python train.py --encoder_arch="resnet_bottleneck" --model="image captioner" --dataset="photos with spoken descriptions (Open Images, Localized Narratives)" --train_examples=203450 --image_size=64 --crop_scale_min=1 --horizontal_flip=true --translate=0.12 --tokenizer="word" --vocab_size=4585 --encoder_norm="groupnorm" --encoder_activation="mish" --encoder_weight_standardization=false --encoder_channel_attention="se" --encoder_depths=[3, 3, 3] --encoder_kernel_size=3 --encoder_stem="deep" --encoder_avg_pool_shortcut=false --encoder_widths=[128, 256, 512] --fusion="cross_attention" --decoder_width=256 --decoder_layers=6 --decoder_norm="layernorm" --decoder_norm_position="pre" --decoder_activation="geglu" --decoder_mlp_ratio=2.67 --decoder_head_dim=64 --decoder_fused_qkv=false --decoder_bias="none" --decoder_qk_norm=true --decoder_parallel_block=false --decoder_inner_norm=false --decoder_positions="rope" --decoder_cross_attention_every=1 --decoder_tie_embeddings=true --init="xavier_uniform" --residual_init="scaled_by_depth" --optimizer="muon" --muon_scale="match_rms_adamw" --lr=0.0064 --momentum=0.95 --nesterov=true --orthogonalizer="polar_express" --adamw_lr_other_params=0.0023 --grad_clip=1.0 --l1_shrink=0.003 --ema_decay=0.995 --steps=3600 --batch_size=64 --epochs=1.1 --lr_schedule="constant" --warmup_steps=70 --weight_decay=0.04 --adamw_weight_decay_other_params=0
Rows from block 2 of the text decoder, named by matrix and row number. Rows with one number belong to one neuron. Each number is 128 + 32 x the weight over its row's rms, rounded and kept within 0 to 255. All counts start at 0. Numbers have three digits each. After the name is the row's rms in percent of the matrix's.
# gate: MLP gate (decoder.blocks.2.mlp.gate.weight, 672x256), inputs 0-255
# fc1: MLP up (decoder.blocks.2.mlp.fc1.weight, 672x256), inputs 0-255
# fc2: MLP down (decoder.blocks.2.mlp.fc2.weight, 256x672, transposed), outputs 0-255
gate.514 104:128136077125182149114142078158144106070105125090118138083165161143154155116138131202087128131164135075137149134121126140204042110098084088095108169170136144110090131130085110184142131118147151121142137147112136120136148139148172093146103133203105122142098142145119136109115174059092157109152113102170184140097163156159167121101134096121121057185120138173091112158168131134161079179230156136137156137092158202119087072168096098108122204150122119171115126174075129115071106161121098125193149114064125130133141128162095175125109090130135132126088095166140107161082096081163105122138157111125157124144120094119070086104148062164124164144159160117135092059106130133126131150114079067132143147162087143163125114114091099091124160142127134216148122131163149130078110127149201
fc1.514 102:131162088145061058123146128156172174181113117180097131145143177084078163117097157077114159200138106134096093133191114123117178139075125165149114110121128131037140204135175121080125090105172108112081113143069182142131136117054129153118173128121166100182145133144090140174094129186126100134114152122113122130141110146100141131104107125150167115058098114129226135129100139107105091037125127110077132131152083065119176167115092163152135050156180152113123118130134125088139117097162119142103096152170139164136143124074136087152171155162092119109121147099145117109125148099137137163106161124166124147138160158115093158154102175083162116143130118224151102147133093186127143129151152165157116066098146126131140150135128140186094091152123135055117094156157132146166069133134171
fc2.514 107:110084142143164069108093133097230030124165064133119128097165092153112125142116175114179068166091074126123100096191117140112124138126140172172111160106170150172075173122136163093100145142117136073122065127121191141142133124101112170146127050104027205154147121138116115156123124130123177137078169185166097100138074121108093140076157135106210094135121078121165183096142092198095104132131157106125129172151072131158149152102130134156148149153104135125143157182112162095085117100134052077139159140107133110116107163134049159128152107157180104145104138122114113135119123155165145083122150132166169111168115147138114130075166115108205101149083108121124148140137142143122153117118155114137124121141122066132146139097092117146155080149165147128152125119080114088106130133119179
gate.515 131:123123166110158158193086120123097150113167112098098157104134138110192199113182140173166142110128139086077106143195136161126101152115090127082097081153162085119133166100096136158127123169142127103179112105072134168074164111132120147179148138118129146099134172115196064078156079129110145109132153088077136107076225167119128120073100097136147140115106127117085085091148127088134125126166141090087097129126109131171140139169081209113109092124098123124118076133099121098121176085163112136137156148133046120158188038128106154126111119143132136135142178176152175108091119116096002110139133127071159172142133129119121101052151120121129137159158139108172151122113082112216144132128136121152184155096124126136159112105126175130138137172083125104144108116146096123147127066123110
fc1.515 129:124137120143166169118138119155133127074124130118105121107133160133173178145221135181109096116153132120108145117178127046049079130098111146137129100152144133146142191088117125141138140151163150126129092115065178114134191055115104163124181146134105168181146119144172099098143155129109181109149146103079071075159168178139149132031138113090166190099077133110146131092126123099133126193126116132084099127128122120117129108130093220095124126094077117151092108174113119080173147096165114139086153138121091180096117057155121129124150108121146117084169148129177206104114113107085069113145162118110144183143153066132107122118159185098169098129103174109189150140105120120144099139122117134165170132150095085128187168111171137108111154122064152182147192169102125100127115094117113
fc2.515 135:135146143171120162117099135117111157187155172141119176108138140162130125116131161153117155070125152123157109147177108101149107128180116179121152137149136072047125151133098126190105152157165123119181197220158143175097119108106084066111154138091083152135112104109126120105132107122048123116105109117102145122111146093166119078099152104133171153147162151162105096126125134117167115110205170136087053171128101080116111181120127177167167131136095096154101118133142131086121161133141105107100175061170144134135112138101144150127141132152115111084141076164187175086092089131156105167202082083138110129120137137171123116113097119106157065122151092130149114121146127106185117122068076093143161129160079088137117131167167128057116054136124130119127060096181089175213106058107134
gate.516 090:112088130166119135141138125130149172129087126093074120137135150124091123170148139134144150164158126134190120212172119116189097131214177158098082115159129098186168143103107141105133118070108200120171128162052146125121096180115099048118130140129205139127106154153113092138177120087164097148154147188142114145162071161171127083139145146121117133107159133197124056078106109135137112123104123150141161114179101144081095121149120065111142183118140119142143147159106126061196147120084064154136174127168101119105176097179158159127191115119075144076141138129078124162172136148200154079126115155168128119106117120180123134140130128117104122176121074111089133138132132170096139088108132100048131182145160162144200160147106140111154130160124095124112164155175151112145158083090136
fc1.516 092:155100156176124086091155130157042103148133101082108092120131038069069118157066172142090144120133112105148101117142164066113167127196122206101052109143125147086189106103154111136120110089117173087133098115118159120117159130154043114127125130148137139145132202181094089106119132105102112146106122144127138138116142125099108150093153149027172112104160123152136112198104090123149093184129111151148127109106117145141144166102103134138084111125136194136120090127140127118082137097100133145169175152148138123128120139152126101169154118177112072107117066132182108099165126104137121122136112099132093116034190106185147100131118102079195130128016126118152126101150107127085128102136103145119134086141154196153150121115119149107107143119114138169107076124086098123098116101049157
fc2.516 088:134123104153150102158155120094122047146106084107115116125182145079104139098155125101143119136189139122147106090137118153102105095097093137144132099124153226151168139189183142145091134105109130177126125144141148080127063132135140121117123121069110115132165107135144152075153124104125145142155221113137148147116183116129103159084154147125106132125126114153201150069075081124096104148157040146104146192136126145155160084193110115178048097099124072139140146201161112183107156138141120127137145114181102137086159119106115063055151150122154090168137160121158131123099103162081133127037136128137111110110102102127093096146142140178175119234134146135125096114106119121111114085158119129065147126126147119150204094165100062140152142126139093163111108131144124119085156181089185
gate.517 063:117148138171112090082121117079139169187140071094175117122134169112121148102141123161134127073113117094081130132134236089122165115129149162115157136071157127217084085195155135173119115142102220093106159085182095120106204141109135120050172139127147162121164071114142107111070096151142130202136095112160144078122160112152169126127101111145158129079134098113177102160106137153103077147129137147116121122153142100138156105124081147084138132128203123136135121129153124131141191143164145107117129136126124082137135117149076131040048129049097161070148147118128104133125104105125151144114115109203110085111148101115105123112114067178076121147126118171201130132138152151079094151163096182075141104107109155136127130127083125176149186150114146099148126145168136127136107167110151
fc1.517 070:076141138155120115109138144102145120116134140153118145167027169147118131202166142096076103142106103129132135151171108119174173108152066108132098160114095135105194147133130141127150165117154130121134097086073061087115124132121121132155117154131133142171114211138163129089195139075124058108084108132117131099131125176079126143092111116094152117069102066166102113120144157122101113082135075120105104128105149126137114167155150138185168089118123094149122116122108179184094056094089097132079057141185104132095136152052131094153180130145095111144123135136064140149161187144174099098139149107063166122147127139169134104131157104119102134139144125194093144159116108130118140171080137203111148131195193088093154121089151144098146098085159200175109142098176062096120168107126141
fc2.517 062:168184152151136093118104144172122106147113090143081140163131128122192124130100076145137166124080127176096106119141111119144166174143108118076117079100140111156106067180162125153125130121134131126124080126145128072152122074132154148128193177144113040086158174169118157143189117165100125085049132169181100170166159138147104132106163114132110114166093148155125088113113110115129122152105128121093140116149199158113074089137133136064127110158156152123118122084055143126154121077106175133141140100119173148062157115124143137107155157187110141156123194129116149140122174108169139160074183089108126100143207074140130180146128121133125152115069146124102100105091036174053121037189114127092115167148142154144137139097144142081173093114140090159180112082088131117163124117084117
gate.518 113:142123107105122091124128113095133079100131146116108089158140138125138133106119121187112090109104130089167122100107162096176109129132145102040144123168125160091141159115133161182137123159142097122103137070115086143125152068128098105048142077139128102081090124098161117141137105155136161079127136164164115105110196126118157140154128098119133112187170180128149140154113125108138146129095176143123069196097097131142131092123175132199111153172156164191193124087120104075160063136081101185152113169103112073174161128106175107184131193135155108190156119162055154135192170130135174092089201150114188110163130121095129124187114171077124144106137170122142129124115168139172153190063132133169144168160101102112170135079120132107137128093154104163104151138105147092077126146165204
fc1.518 121:175106097136100064138107091114137108108102092153102144143107156132098140136097137125152099102112108087175113173052150098171156130122118089044138121141168145094172141118118164124104126080139140154096107094155065178106119056108092133070132150134114041129130128108175134054145098149104131065126184163162141123079148160124160162139125093164132142171184186127130183134096132112104160118100110117137075143094166128125143124113133141138124130189129165180238118113155127132050087130068090140133146142158128101160155104134126157203098203144129082163156112162035171092175192070150173108139190136135173126152089154143135112133141168082128110119138112140179125145122194120120148159147113128113174175192092105141141119120120141124139123114119088162107171125142130097098126126137164
fc2.518 119:135100059118102077104109133056110144128180065104094126150137137151129091177029082149143179151145134088105132157081183138145117129132093120170154128064143124104157181145122124160127134124128127119087114172082143152177113085160106106105107155063156154097232122156176158143080158115136121143145148082139114177151121168154145132150082187144100115093108171125089143119109116100128080121121094113155044110211146148123128147133136137115100105113112102151141116139130142126153139127093105098141141149170082126095138135129165126174156166118140127120171139109113114145204139129107104156129172211102129146017107110107131112139103137094160141102208156136088132109142170098117195124219118088182057093106167098094172126128153164111143082112099080141127146104102163115121164137114122
gate.519 096:130059120175172129095123150059052140147067159109155130151075181092158152169161138164175152118177158150160205158130109174090133172131167096114103113117162150188113126150128124150066109076083150164143137126155113143131137213087160153153112096096137094071090156155106135158138084127128117123127083099122095158127132164091117173153127213182124116134163094191117153139184142107122139087145065102106130136122118101148140098112168116141118141144149123118121128084152115122144107102162204171091094117113139179147138124150134121109153189102150178131093120149092166153127151180214101112133128184140160163146094163146082118119103153134189098131082152077045156039102098146144124137131162162085095154148110123105094192091071130139128095106160133101137115118116117176115140117114099
fc1.519 082:140165143150179125095167126145052104116142113103117105113115143137106115069158122119088122085134097130124108119154147111168092141113147125128107142180111148135131071106123198083139168142154082096133107118147124077148169148184104157095170161128160055072079080112099146151121089142111091095107162094147101138029148189137135138090091140106137140135116175121072165135167165119121131154154140101111140102153120149102157131092121155177131098123105144125140127182160134155103152102029114139129072148156153145135152219137147148146154158138073144111129197077122115123114117090133036114163155127116115082066108113112205083124113235106172173176116080143163117146113138108163075089109178128122192101151107089143152173161153101158148125113094136113087136140116141129184136053123136
fc2.519 086:094131133116161119109114140138113119108078133121188132124064084176155111157081124140212137129171145109125125121110091050123103071153118117183124206119033122142131073077072188111134129102122128129082085129137141112073154059158115129132206123161145122114151058065129122120102140141117128121096162101168081126135127078148106076135168089136135099112143112140173132123178068161131094159140113092092157086171050107196202147205100184109172184152094136140107126107115165146132134121149091106121115107104166114158149160110144108135085048169152114161198186161125094140137122131090146119153159139126045129103096187174165105157132141157174131149128163120146126096112187158132100135106135125113122133128145131162131126159197134115109171108134133090134119131125130152093142158108116
gate.520 088:126112133121075125074135117100153100115077138133130151172189140162124072133132156099067082133098083128143132151162109091115169159164112058119107126123125132086145121070137124111138119157160058085145106081119135105111123100190147120094129155183118158113098150094097097123144107161091097143165090148130148170117132124127127131108127101092147142168113071103103142076154161160155098082088106125085155171130135119172128110085118201116125117071077110094120152133157126124141122136141102126165099118074089130115079140088138187140140140165085137179115183043134063108064083166166199194132119125129104134145186116119190107144112155160108058127111156127091178132108106102119135028128121145137083145147176129050160094150118151156088121166085122137071128168107189107198124167139182
fc1.520 093:095132136093115060083139103171110150150114144096185140095158158120114091162185076073109117093109105152085107116139090126121129109134040086162164083116130102100134111102071133134160145139101067134146121090108174087165138129144151157141143159165146158142146126125133078114143181150082136122114093148146132099107136073164161138179114091098144112152133074126120189106191077141141082111106070088077108142136151128134221129097133100112121125129151144110118205194146063165141130115142080150184104109069178138124150133106100134137166147152106143149096111098160100076136086125100149122109142109096108125180170101133168176103112126105075111083067113118088155092152112069129156110086105147167105151099093109031123072156147088165105149086107096179072154174125141073163144151134178
fc2.520 091:200110061141099159141153090121129120136087073124155140133118143107108094144162135076073118200146144104091115137105100106128159128096093136149179082053138146134138129189214112159163169152080117098154115136137111138131137115152136156119184134115137139135185103147049081170119161162163111119081145163106126193146137115118159118154179117121107101114113133095148130112133121115123218160144143177116135118119124100141134130162141119081166111112121133028130100157096097110123142151084123205155089166102164120134145081128159114076151114114175141113097128118226164138104099191131097097158106102146136127217132123142205129088112148133098136090123113147082105089118141156080124095137100118156112133150113118135130126181127111167086081100090133070072142199076088124120162099089208
gate.521 011:128128128128072128127008127103097140212128128128138160115179047158128128127195098128126139128092087140129132137128156123130139090128137134125127126127126125128128128176127128128072128127080128139182118162137161177128127128224132128128138126112128121129138205100172176128124128128152127155128128128078128142128126123159076130128140134067128198160053127128128137044127131071142150170164142165128128127132077115127090037166116127120129127123127120081128179128129153185129116147129128123083128130135128180114136104128127129128128129083126127127189122138128116129098064127129128128210191126154025166128107129170191061179129125127128128129128130139130125176096157203069128135134157177128174151128102128128127145128125198128123128129128128145128231132127119000129096128131088
fc1.521 012:170138128148134144128134134168143050079126115143117128136004129082123130126078176181151079117128166121114128127116117129126116148179110128128126127127136096141136127110101126130208115129133127099083133053128062104124130164110127128178128128163128130128098128207109099127127046157127136125127168131131128127129108172061134127129139129174169097156130091171129112148127127132117127095126099156164124129132158161128137132129126111122129128085137214148128110126095116133139124120128127117167129058124128074130123129128127169129145130168174230129086115128165201094205128129012128137075118154105180129154128104128122138083129121099198128118047128125126246127175080118188126125137120128129125117104129165128129082138129089127089128127125128095128101000133195147182128136127164
fc2.521 010:124129137126124145162227128128138037079121123134057131128153128125126104181128189134078130128127203128123134128020111128083130141098127155126084144147127139096130125126149129129162111168125222127125146112128090128129095117008128127131113128131180128119128128127049101169127126086128129191123140127128167139129080128172153202130128128132167122125226187129129034127128128129108128091147055129126118154183130170127157214077128151113128109110166128127127106127098188107128131119130128126128111128082125127127126130110128127126169128147127133053097130047206158130113150149107127128025128128089206127072129112128133129116128158128128146133130128108128129128135126116126129146170126128092128131117128129090128129157122126129130120128129114128128116110128127179000128127068122
gate.522 078:151128118115121176095138089103123142102197128023133113193162100136137129148083138107146122133139124137104129122091146127171153126142146128055146113135129095126128151164145125099110123095158076101112096137124151102111154140117160096137134109158116044160094107111127167126123105115120085109119107107143129174126133088173152184132133116128038117149153079141126116086139131144091157158090154156126214193138102159213193109086083155067069137106186197101188137098133111061129182142118177172110162073135146130120116161116136139129135106130127031128149134113173125116117082104112123138206150125138145117080128145161128132126075111137171180121147124104129176210074130067125083214132162155141126121119136117159126177115103132131147107159136106169147109073151155071155153191146125
fc1.522 089:148096132155071082151143165130111135118085144183142137083127145140136134112134105155158120143102094142131077134197082133093131157118126139229095107111123142112076057069143166139158135159122146214179124134116114162145061080165110132144123150099114156130157174196124086131110154130130162135174175150111117077119122137123076084126117139096189165065108143131114134174130126147153066133150108075153089120135130140071083086137175078201169128152038077193099095134104132127141097117166124124145110189104111121124145120148164108164119157167116196121151160131086171142132177143134133162083112167131133132165085079112135093108181145163078049179104118145122121127125106149117144079136134117150163163115112160128096085176150110127153157106105154130125166199082109172095120060140140
fc2.522 086:093079108102109070186170145074077139106133164111127157116148122142146094103102135083114082151139172097150162141133171175110151131125114099118096161161132138145115132106198070167108106129131133146131040145099132084123164089083016166143142130178074150075146133182139096123144152132088159117132109133138131155093071137138143144200125102097189134157151154104115129149118111171127070132126144135116156108068126119107111074133090110144170131130140197110088084124099102155118105127157139158108103199195077140152083186162138167151133090125122130164116172119147094065122150110144132147156189126166188094166136110123144104115146078073150117216128089164090161107103145167119102122109153112153099089162091205176173090078123145134128149137152162133120098082079137090150114177118154
gate.523 119:099149096127090175206116092109142175137171196185179161123121077139087093151144161109093101122142108129152182149089101114130078127155125104135112113201106082119065133123156103122092131130142172137133082100173156128125149120106138168117116106133132147214107149153138151127179099169070191124091060076095083110126130157103184192122186124156107154117112139117158149187116106171124138151123127149104127155139115129102075067058202109108133122129131196137104116133145106155118085151099154173153125096144169185189089110116113125129161123085074102095097097097131128108161172134199198153105106103094088106190050116129085099127146129102119113130136148104163143079097147116078205162113123147148080103138114149136136077162076123087142143082125123076156119110113099127128161154123144
fc1.523 122:125112116053167115084082129124088070150123142151148122159176141147187145141113106098167169168124102079127107088158116159111159103053102147153167121122153102123161153110160148121166090131108124151137215132143106151086160118077123129216097156146109129163143172105117113097130164114181061117118156155169138101090111094166136146129138150052120124148128136146148102114105100124146055080123104136163171168128114118150119174124111093078151114097155099163145080115126145135120125149167159103139105149155065131087141175123162125119147125120112147112091085136102166101131152127104121089120143086152210222115164163118104145177157120191089142169156161220133111227185083118178082090151138122121173142081103108151161150139135088164136097197099085158183148128124078130126113109104097
fc2.523 120:082105110087101161147132179150208160152139108157132141106110173089109077107107151097144153078087117227086206162170100133124096172104072157127124159115138095166162130077126117139149135112091133118102168191128116095075141159191106130101056077091136099138085128151115119124129149120132131174112141158179083083171079095130095178083146106099177136085109157181106136138154144098144123175108149118090069166146158107178144103122140111150117168142078136142127124140131073145134166136101092144152157087145072149119144101136153134096106094099102157135125149142163096096190162100133080099120117087151161129083104149155087103118139180107069094125178104078108076092128196128161094127167127122141141159096172141166112104096175108142089161149200108111151209100141143191163165132124101
gate.524 071:175164154122123117143126128172105177105134187133151111123101211169129127091132069121170120128211145095153147123140145150046133078115109132131125139132120139131070219129120154088142106099209163173087120138138131184084117122118124174068125111142141146099163098138135134124163156180104084101167107126123109147114130177168107163170152143151111032111131138128111109141135115097101110102162125137171124185130096150140121108122162172149203144115161168104089132075163172104176142107105132136140112121190145106121154052113182205146094147113118089127134110134157140166124164120151121154100105129177208099099157204151093105143151140208117134125158126108177157122120131151118170113156174108170161127111114102133173092129165152116137092241134093089107095164156121131182127117148153
fc1.524 072:096136095155130127157123164073115116155104099072159217172218031144118170202150112096152115118143096100148109105154107097168134127097174098134105110163101117129168042126149157181088175153058118162204094137064142105156097191139109051136162127124142109164173184149132084206110134117126211183074108076142136126124129092042117127102127117162154160121129119145116116123129154138131118140105127088078111074119187094110105144095127109162144143122098121135155140102161124141076104146105136157168145129140093107126132127111133072103141130135186104135109138146114074138098115121120167084154114154148122130128121078137180147160080109123097128178145129139094133134151138081098100096117088135127157161138129138064051183115134076107073154093084098131084090128144114131117108139139140
fc2.524 063:132116164131131126136137162152118118139152110155122127131107090142179123168112139169103182153122142095110170096114141030126121216126095165135141124109104081114125153147157191161127096189115075079109138093146113135124196127153165140076150097155109149151158188095106075123068195165168077072190100175150111136190138112152126160123084143088156156104131116182141171127120180136138118122225159113126140176123119108114108128173098187158144131073110064109127129124073124122092130154125110153181110148114109088135186127126118113115079057112122122095136173132125103110113124119111138116177173122085145108108111150090157114119145165093125171053127185047203129116105097117112145106089099135145069106166109075136149117178155121135120123153138119184080101106095094120058180143122124
gate.534 116:125110128105145105126140192109139199143102110196159135164099141148129170139141156152104133129159110077170123185053143123117144169155089110152081102163134058141151133160183130107122191218164096147165135187121135139138105159142103077149112118104172126106144139144186168139096108144122096166103123082123182143168107136133148131183171108142134166155144148130134125144142114135162096058176117140115141128101101159121165138170124150161129090122059142141100125140114119132147138114111116166068135145084127085139081158151122139081104070047136112129170117083134105136200169098133146161120165121153148135192116160170146221100151130093129005163180114130081124156176097186141153146094138099131115128094116188135173157053089133124204146161114110165134145108124138122120156142103102
fc1.534 130:090131202100089130126173125148183127060083131152150059121115108179103099133142150069060127117156098149155140154072183121125090128086168147080140110134149144146147096172108170134124138212094131160164120184121113104088092117135136143144132190111104155134167176099132152137179101073156114113115176176171143152112171138104162102113123153153118153140124122158146173121160121107176101104160153136108085175058143108112166113134123111153118075112093053169169090159145093168143084085147096083071141149141114085129205114168127157135078149163129149064133127141147144196153128108153125186096169095112073123104185127130127094133146136085110136142122130096184208058115159126195098134111140119141157144172151183108120148145135144121195186108105080121100163110110088150117113124121098
fc2.534 118:095135164152179048096103172183137101110156183112152054104114117074143227137148168160116138114115130110094138159128136116127146049196108159124115138133090085111127129120131153113195114109124144116082148100120140114096150129162121131128082106164184129137104141130081110148106118135123065189104123148120198137180126133111132106202128136165112096159141091159162144122112132123058113131123086131132113098118165083101077160156127133137000124135099125089103123201115184095101155085156086105140145123113129089128154132117128170115097146103126148089163040140172094163118117113108105132114149125130074180130143121176115141108162106079087195141115116149136117064138183144147160179113122097139137128119181134153113149091129132103150138173125140122098155193197160163178116133179105
gate.535 102:124157083188116082170105121120130138147119148181107148147098079143087127127166144149098093122114100078132103210102067103130136117144065088121093094131141152147183103142174140073137108150102162146095184079078133171132119138114132174103089112118136138136121135114131103130193137147157132145111179109125117146161124132138196143160117154095121112170098115201072108121129104058050113072178093093131132073087148195100112078123137081161169149148097200119153119052120102153158107020149131160162127103117151114121112156170128097150096110091108131159129189095176137083133162121156121145161165052111092071081133164132109171172095128101191163190109122106117115143128155113149130099142135089115157100072174133108100056099134092113150126113145129127107128103137161114146098173092129
fc1.535 119:139142169086178102072065123122143129118162109091097163124099126165196158125093112150117106143101127091028126085101162139162107131129107072162150115108099097109093126105123139164097116129153085131127124100130107114137164132083131085181114159144128138190175120130131187121120138136118124045135176113136106115072124154113114143140068086100157123173084165124131184080114152118143113116131070126137180151117135120153162118126173156114115148145094075154205123150167105193068103164074151102118091138142106136190144099113124124085107126132170121142131123116174155118143079109098182131141128159124136162138173155144162098118164136139058128169036070162147140093066187138088094140123123122149122126118022124103199167124135128109130095164089160197062118118116124207109166147124117
fc2.535 109:090134211133145112107099156110114071102153155196143118079093089118162075030149149143146199116099160140154162129109115070155105127128145154136132178146108153107126076181111100146107154131084183118091068101156165147110167093139127128147112116181160163141123171119071165165123125137154121124147137119207137171181126137146105067122161124118175160124169141112140106171157137196118137114055140123120113075117213116091124130063111129142121137175163118114118101132166079100161133116161124114096121155100130130106107154116104097163111185189168127117130104126115039159147135132135114155148115067067163098095136144119042176115070104114085144126113077139124109170154144130164203139074143177122143092116109139134125164146147088118128110132065080128113128114095141084187088133128092
gate.536 092:155165102092011136116129084126055104117076184133131121119142104125149123073089186090111095136127074136121139109134146153145098123153084146114149129125156087108178153137162123117090130096143105160164144120130135166094141145076158131139148048104128181137133086134141140165141138139116145139094086112170124069167110131053058140109122166162172080128150129179102117110152096119132092140122123124215161152116154141138172137101098090076115101097136120163101166096160183099134158130097163107123126146070123111137144128132202146193114101170071106102101195130121174151120154089212168081093120118110138100135140159145146119148104126124168144143140163079164057163186141120150136183141115122085128157185097097154123134095061133146184155158191183160113159152078086088132130145160141
fc1.536 093:167160135137052117095122054150080095122104201097191100108160107119116129056114162071107141125123082132120134131150105161153077108152078138130128136123177064093146147127177144120105160104155091152135129123096156117095149128090122128117176043120186165125131084139142122151140122145104130152126092118123126064134107166073112166086140168196176104130153126167092121099116100129123088136123131098205151147100126093120156128101118108047095138032132149120105163126180187093087103141101135100116126125097122126150104089127193155135131123130112102071054150125125153145164111071154190076083155075087132141129138142119175108148118125102157142151146186113172082128157167093146116192126112116105143150172054119159138132106067129165127156143185146183126145145036117138157131120138158
fc2.536 102:090135119098147048142115130132128125109155165156171141062094095161167194119086157044153140134131137199133147155124117125117169127179087100069178096170178039088116109133230145127158121144079137084166171129116128133147143182126102231124094086078113157123150083133157124135118131105066127104097110094123122042083101124061086185111155140166073140109127120123131084132127074134104111115096108117132078138127104130157156125113116127124155154098134051131123177193093128085118085158116156129148160137157121076118167134108119107129123169191168183147104165132110104147135150113110123093113093086082142111151137140103138161171129117126140106137169179139112093171140119123144154112126065143072137168135105159129156143139117117108142122139204128090108159131119135126155210161167115
gate.537 102:113114110136056099110117153116128175186181027125145117160129112189168128064107132149176135075183144144174132134150165098141157089104215113126154139106111072079160138068129099114116198116081147117152159191156127123142147126155164136124107127052126167128126124114127196115142149184143119159150092106080162169118143063138090069151150110109118127127083111088140104199150097147117160129117125061110186153119124161121150110098152142115129102087131189093128050117145132073137121140093098125116148115169131121127110097091111169150127089098049098133112151155140157143088125109140132085143144122151128189118128159152133142131133144127114079111116093150101173088161200131101134209159083102121109123078079131107141196083170138102077109152099130116135175133080142174160170158160134
fc1.537 104:117143108124121075088129083075122076130165112158164189164136039140170116139105113190135114127155135088144137116162175126121150094126141120135145165117052111124088137105112153134107111045109118127107094118123147079076218211163135122129108142126073151100119052176131212138114122132152159094111104142160066100132136105165109119149117103115153161143070138090150066121149154134067166154105190095150107156091123152142102118124077166133092143133093115142082113162120164083108157103144094176135148107106176066119194110157130114181150118091100146147106191151137138112139138127100141106157130074115110153124131174100093163179143135036161149101096121068132120114142168098129155204163149121121124136067101097154154155101161148160091089095073137145118122136141135111196146146134084
fc2.537 094:120147121149109117117125117135126070120120101051103130132149172131134196108066187158158110127171100073079065091110134170110175074084090122124140071087122151136102177143145108142122140145186070114131114150163080113143112151197142108113133145041129138121128099132190134063133173151164086169148121088137133154077175178147166157132123123134139110156122125165127133111125108127128085167098142107101142188099148138157141153124103160145069121118142093059114159091164104076116163183075171124175114123110117140104197121204152128118115137127128145135081067124083131115150162153120096171114057127165143124076101037138155123181108124146150121135145173072141137176095118178164102089117142149119119149086147126183157162090132203114121042181141122091111164108126142140120097118131136
gate.538 112:160105093127147178194085133095150138106125153127128089147057085142159105082189216130144150142106081129061108104127121125119134118125180124133156065149131116107154174137076136134109143135139174156173158079144115128160153156136151102135146095090132159124153154087141138131105171099148164110156096107095096136116207080150147117092132110099238174167080155168133133139101133152122117173160188108113172146188108152145094069150122173144103106140220139133064113077119182115109148080104168136117112121131144117132178125139114121192083162182117151096189128112096153155136093105092095184114099096103133131114140128081117133156150163187096177128118140192196153115037153151148146174173112123124102157124113169136146160150159114154135143133126094173143090121137147151091088067121116
fc1.538 110:150099091127125188110089128065162167093125144120127109116115124129155167121163190100137089133087113121116119106137118142107101110099151096156151104147154114139167167175053144139100150144099216183176092092141105132167157153173141120146167090113145141136133136095141124158112229161137129099058131104121123101110204090170129095126178169079224117199091138202160146102118112133129125160158175155106195162170109147097129071122131132180114106129240172123104140077118152102041090063082100148098126142155153121155173123128134121136095137152088135114137150101141139097098119112080129165111136124120125134159157117090092150155141132145127150086116107163172134153060160111119143191173085110158087122093083124130162178106135140163121110132140113118126089136128126157137077055149126
fc2.538 103:129104108109174175187068119130165123207187103103129116130158168096127081175158130176169082113142123098081086128106134134056113120109153119182143110124158136150149133131115132143129172074155146126156139133179120192165097186124114155140185112166152125100119188116155122156094094225132181122094137160189132145126128101138140113118117108151104158133157129063163164095086147124090121106154128130122108141165216119068149130142142184088128147103077151068125140126108147139134180102095131129094125102069109067118140136137107128131140172147127088154149224133109131102110106116105131148098170091153123104172135185120125076135147185118111105115025125162088106112135113118103105107130085080087148142130020088161143122125073144144117151136111130088148134164051096151130097143086127
gate.539 085:095157118114137085094178070145087220127167201152135148061138105157026160118103142110233131158109136123119098158142176115106061188161189104160105085137126148130128165086082134103153108103107169152105128090139134118095145129141138166154133129197135186188155108145142169110105106131187103110081098090136159060093141108146129128197151109091028141111165114087108117119090154105187149124168160095150141095126156156157102103099148118174142136091140143121153100164126090147169145147159114127155078095099134132140138036150151111155127110110116116094172107163099128099148121090145124060114158195105137114083156125113126124127078130135113180130137136108128126059100131099130101128106126131151131171117187121122133112105150130142122221060137098150123120153133161100141152140127154
fc1.539 089:145096129133162098168117086159084150127148144135109142087128128113084116143140154131097174146146169133118136153126142077072158120144189125125093121105086126135098189126131097137168103129146177126058112170062101124142116153159133115153109119105116049151146116099104164128132066152081037123120140161133120095130138074037158146156127131115092112037109023129135117095155144127098102125168104168131167195138148113139131107163093114165173124159087152121146071165131093188153132146181102070180071180120139180133179137088113130096090104157129091112155156149112123138138066129107155109132138124161050108173144127154088125155147142120068101125165105131087088157114137204149057125108106122124131108099074190138150091100152055104096134133198092160118150127147141104131120131147161
fc2.539 078:170193145154134146112122100127083151137144166185144101106104135163175155098097138106115111135218121169081134097127165120161093144117174146150124090196107124156142066144213147129061117123158144097199157128122125085165153124149068114132129135088125158085116109155206188112110101081131181150120126115147142130078118138058147070106131107103117108125150139122113114113177138126122153109153076162171099079141156096088141094144194150143127115136165089122096146156126117171165151082077095125170137178138103120140134126101116138092112084117072081063135093134157089155134150135159144102139142121154116129141155092111158040174109084145094080176180162118148099173045095146158109163115121159102089067129113097180149120136087102141133099057154093095184169161146147135093153087137108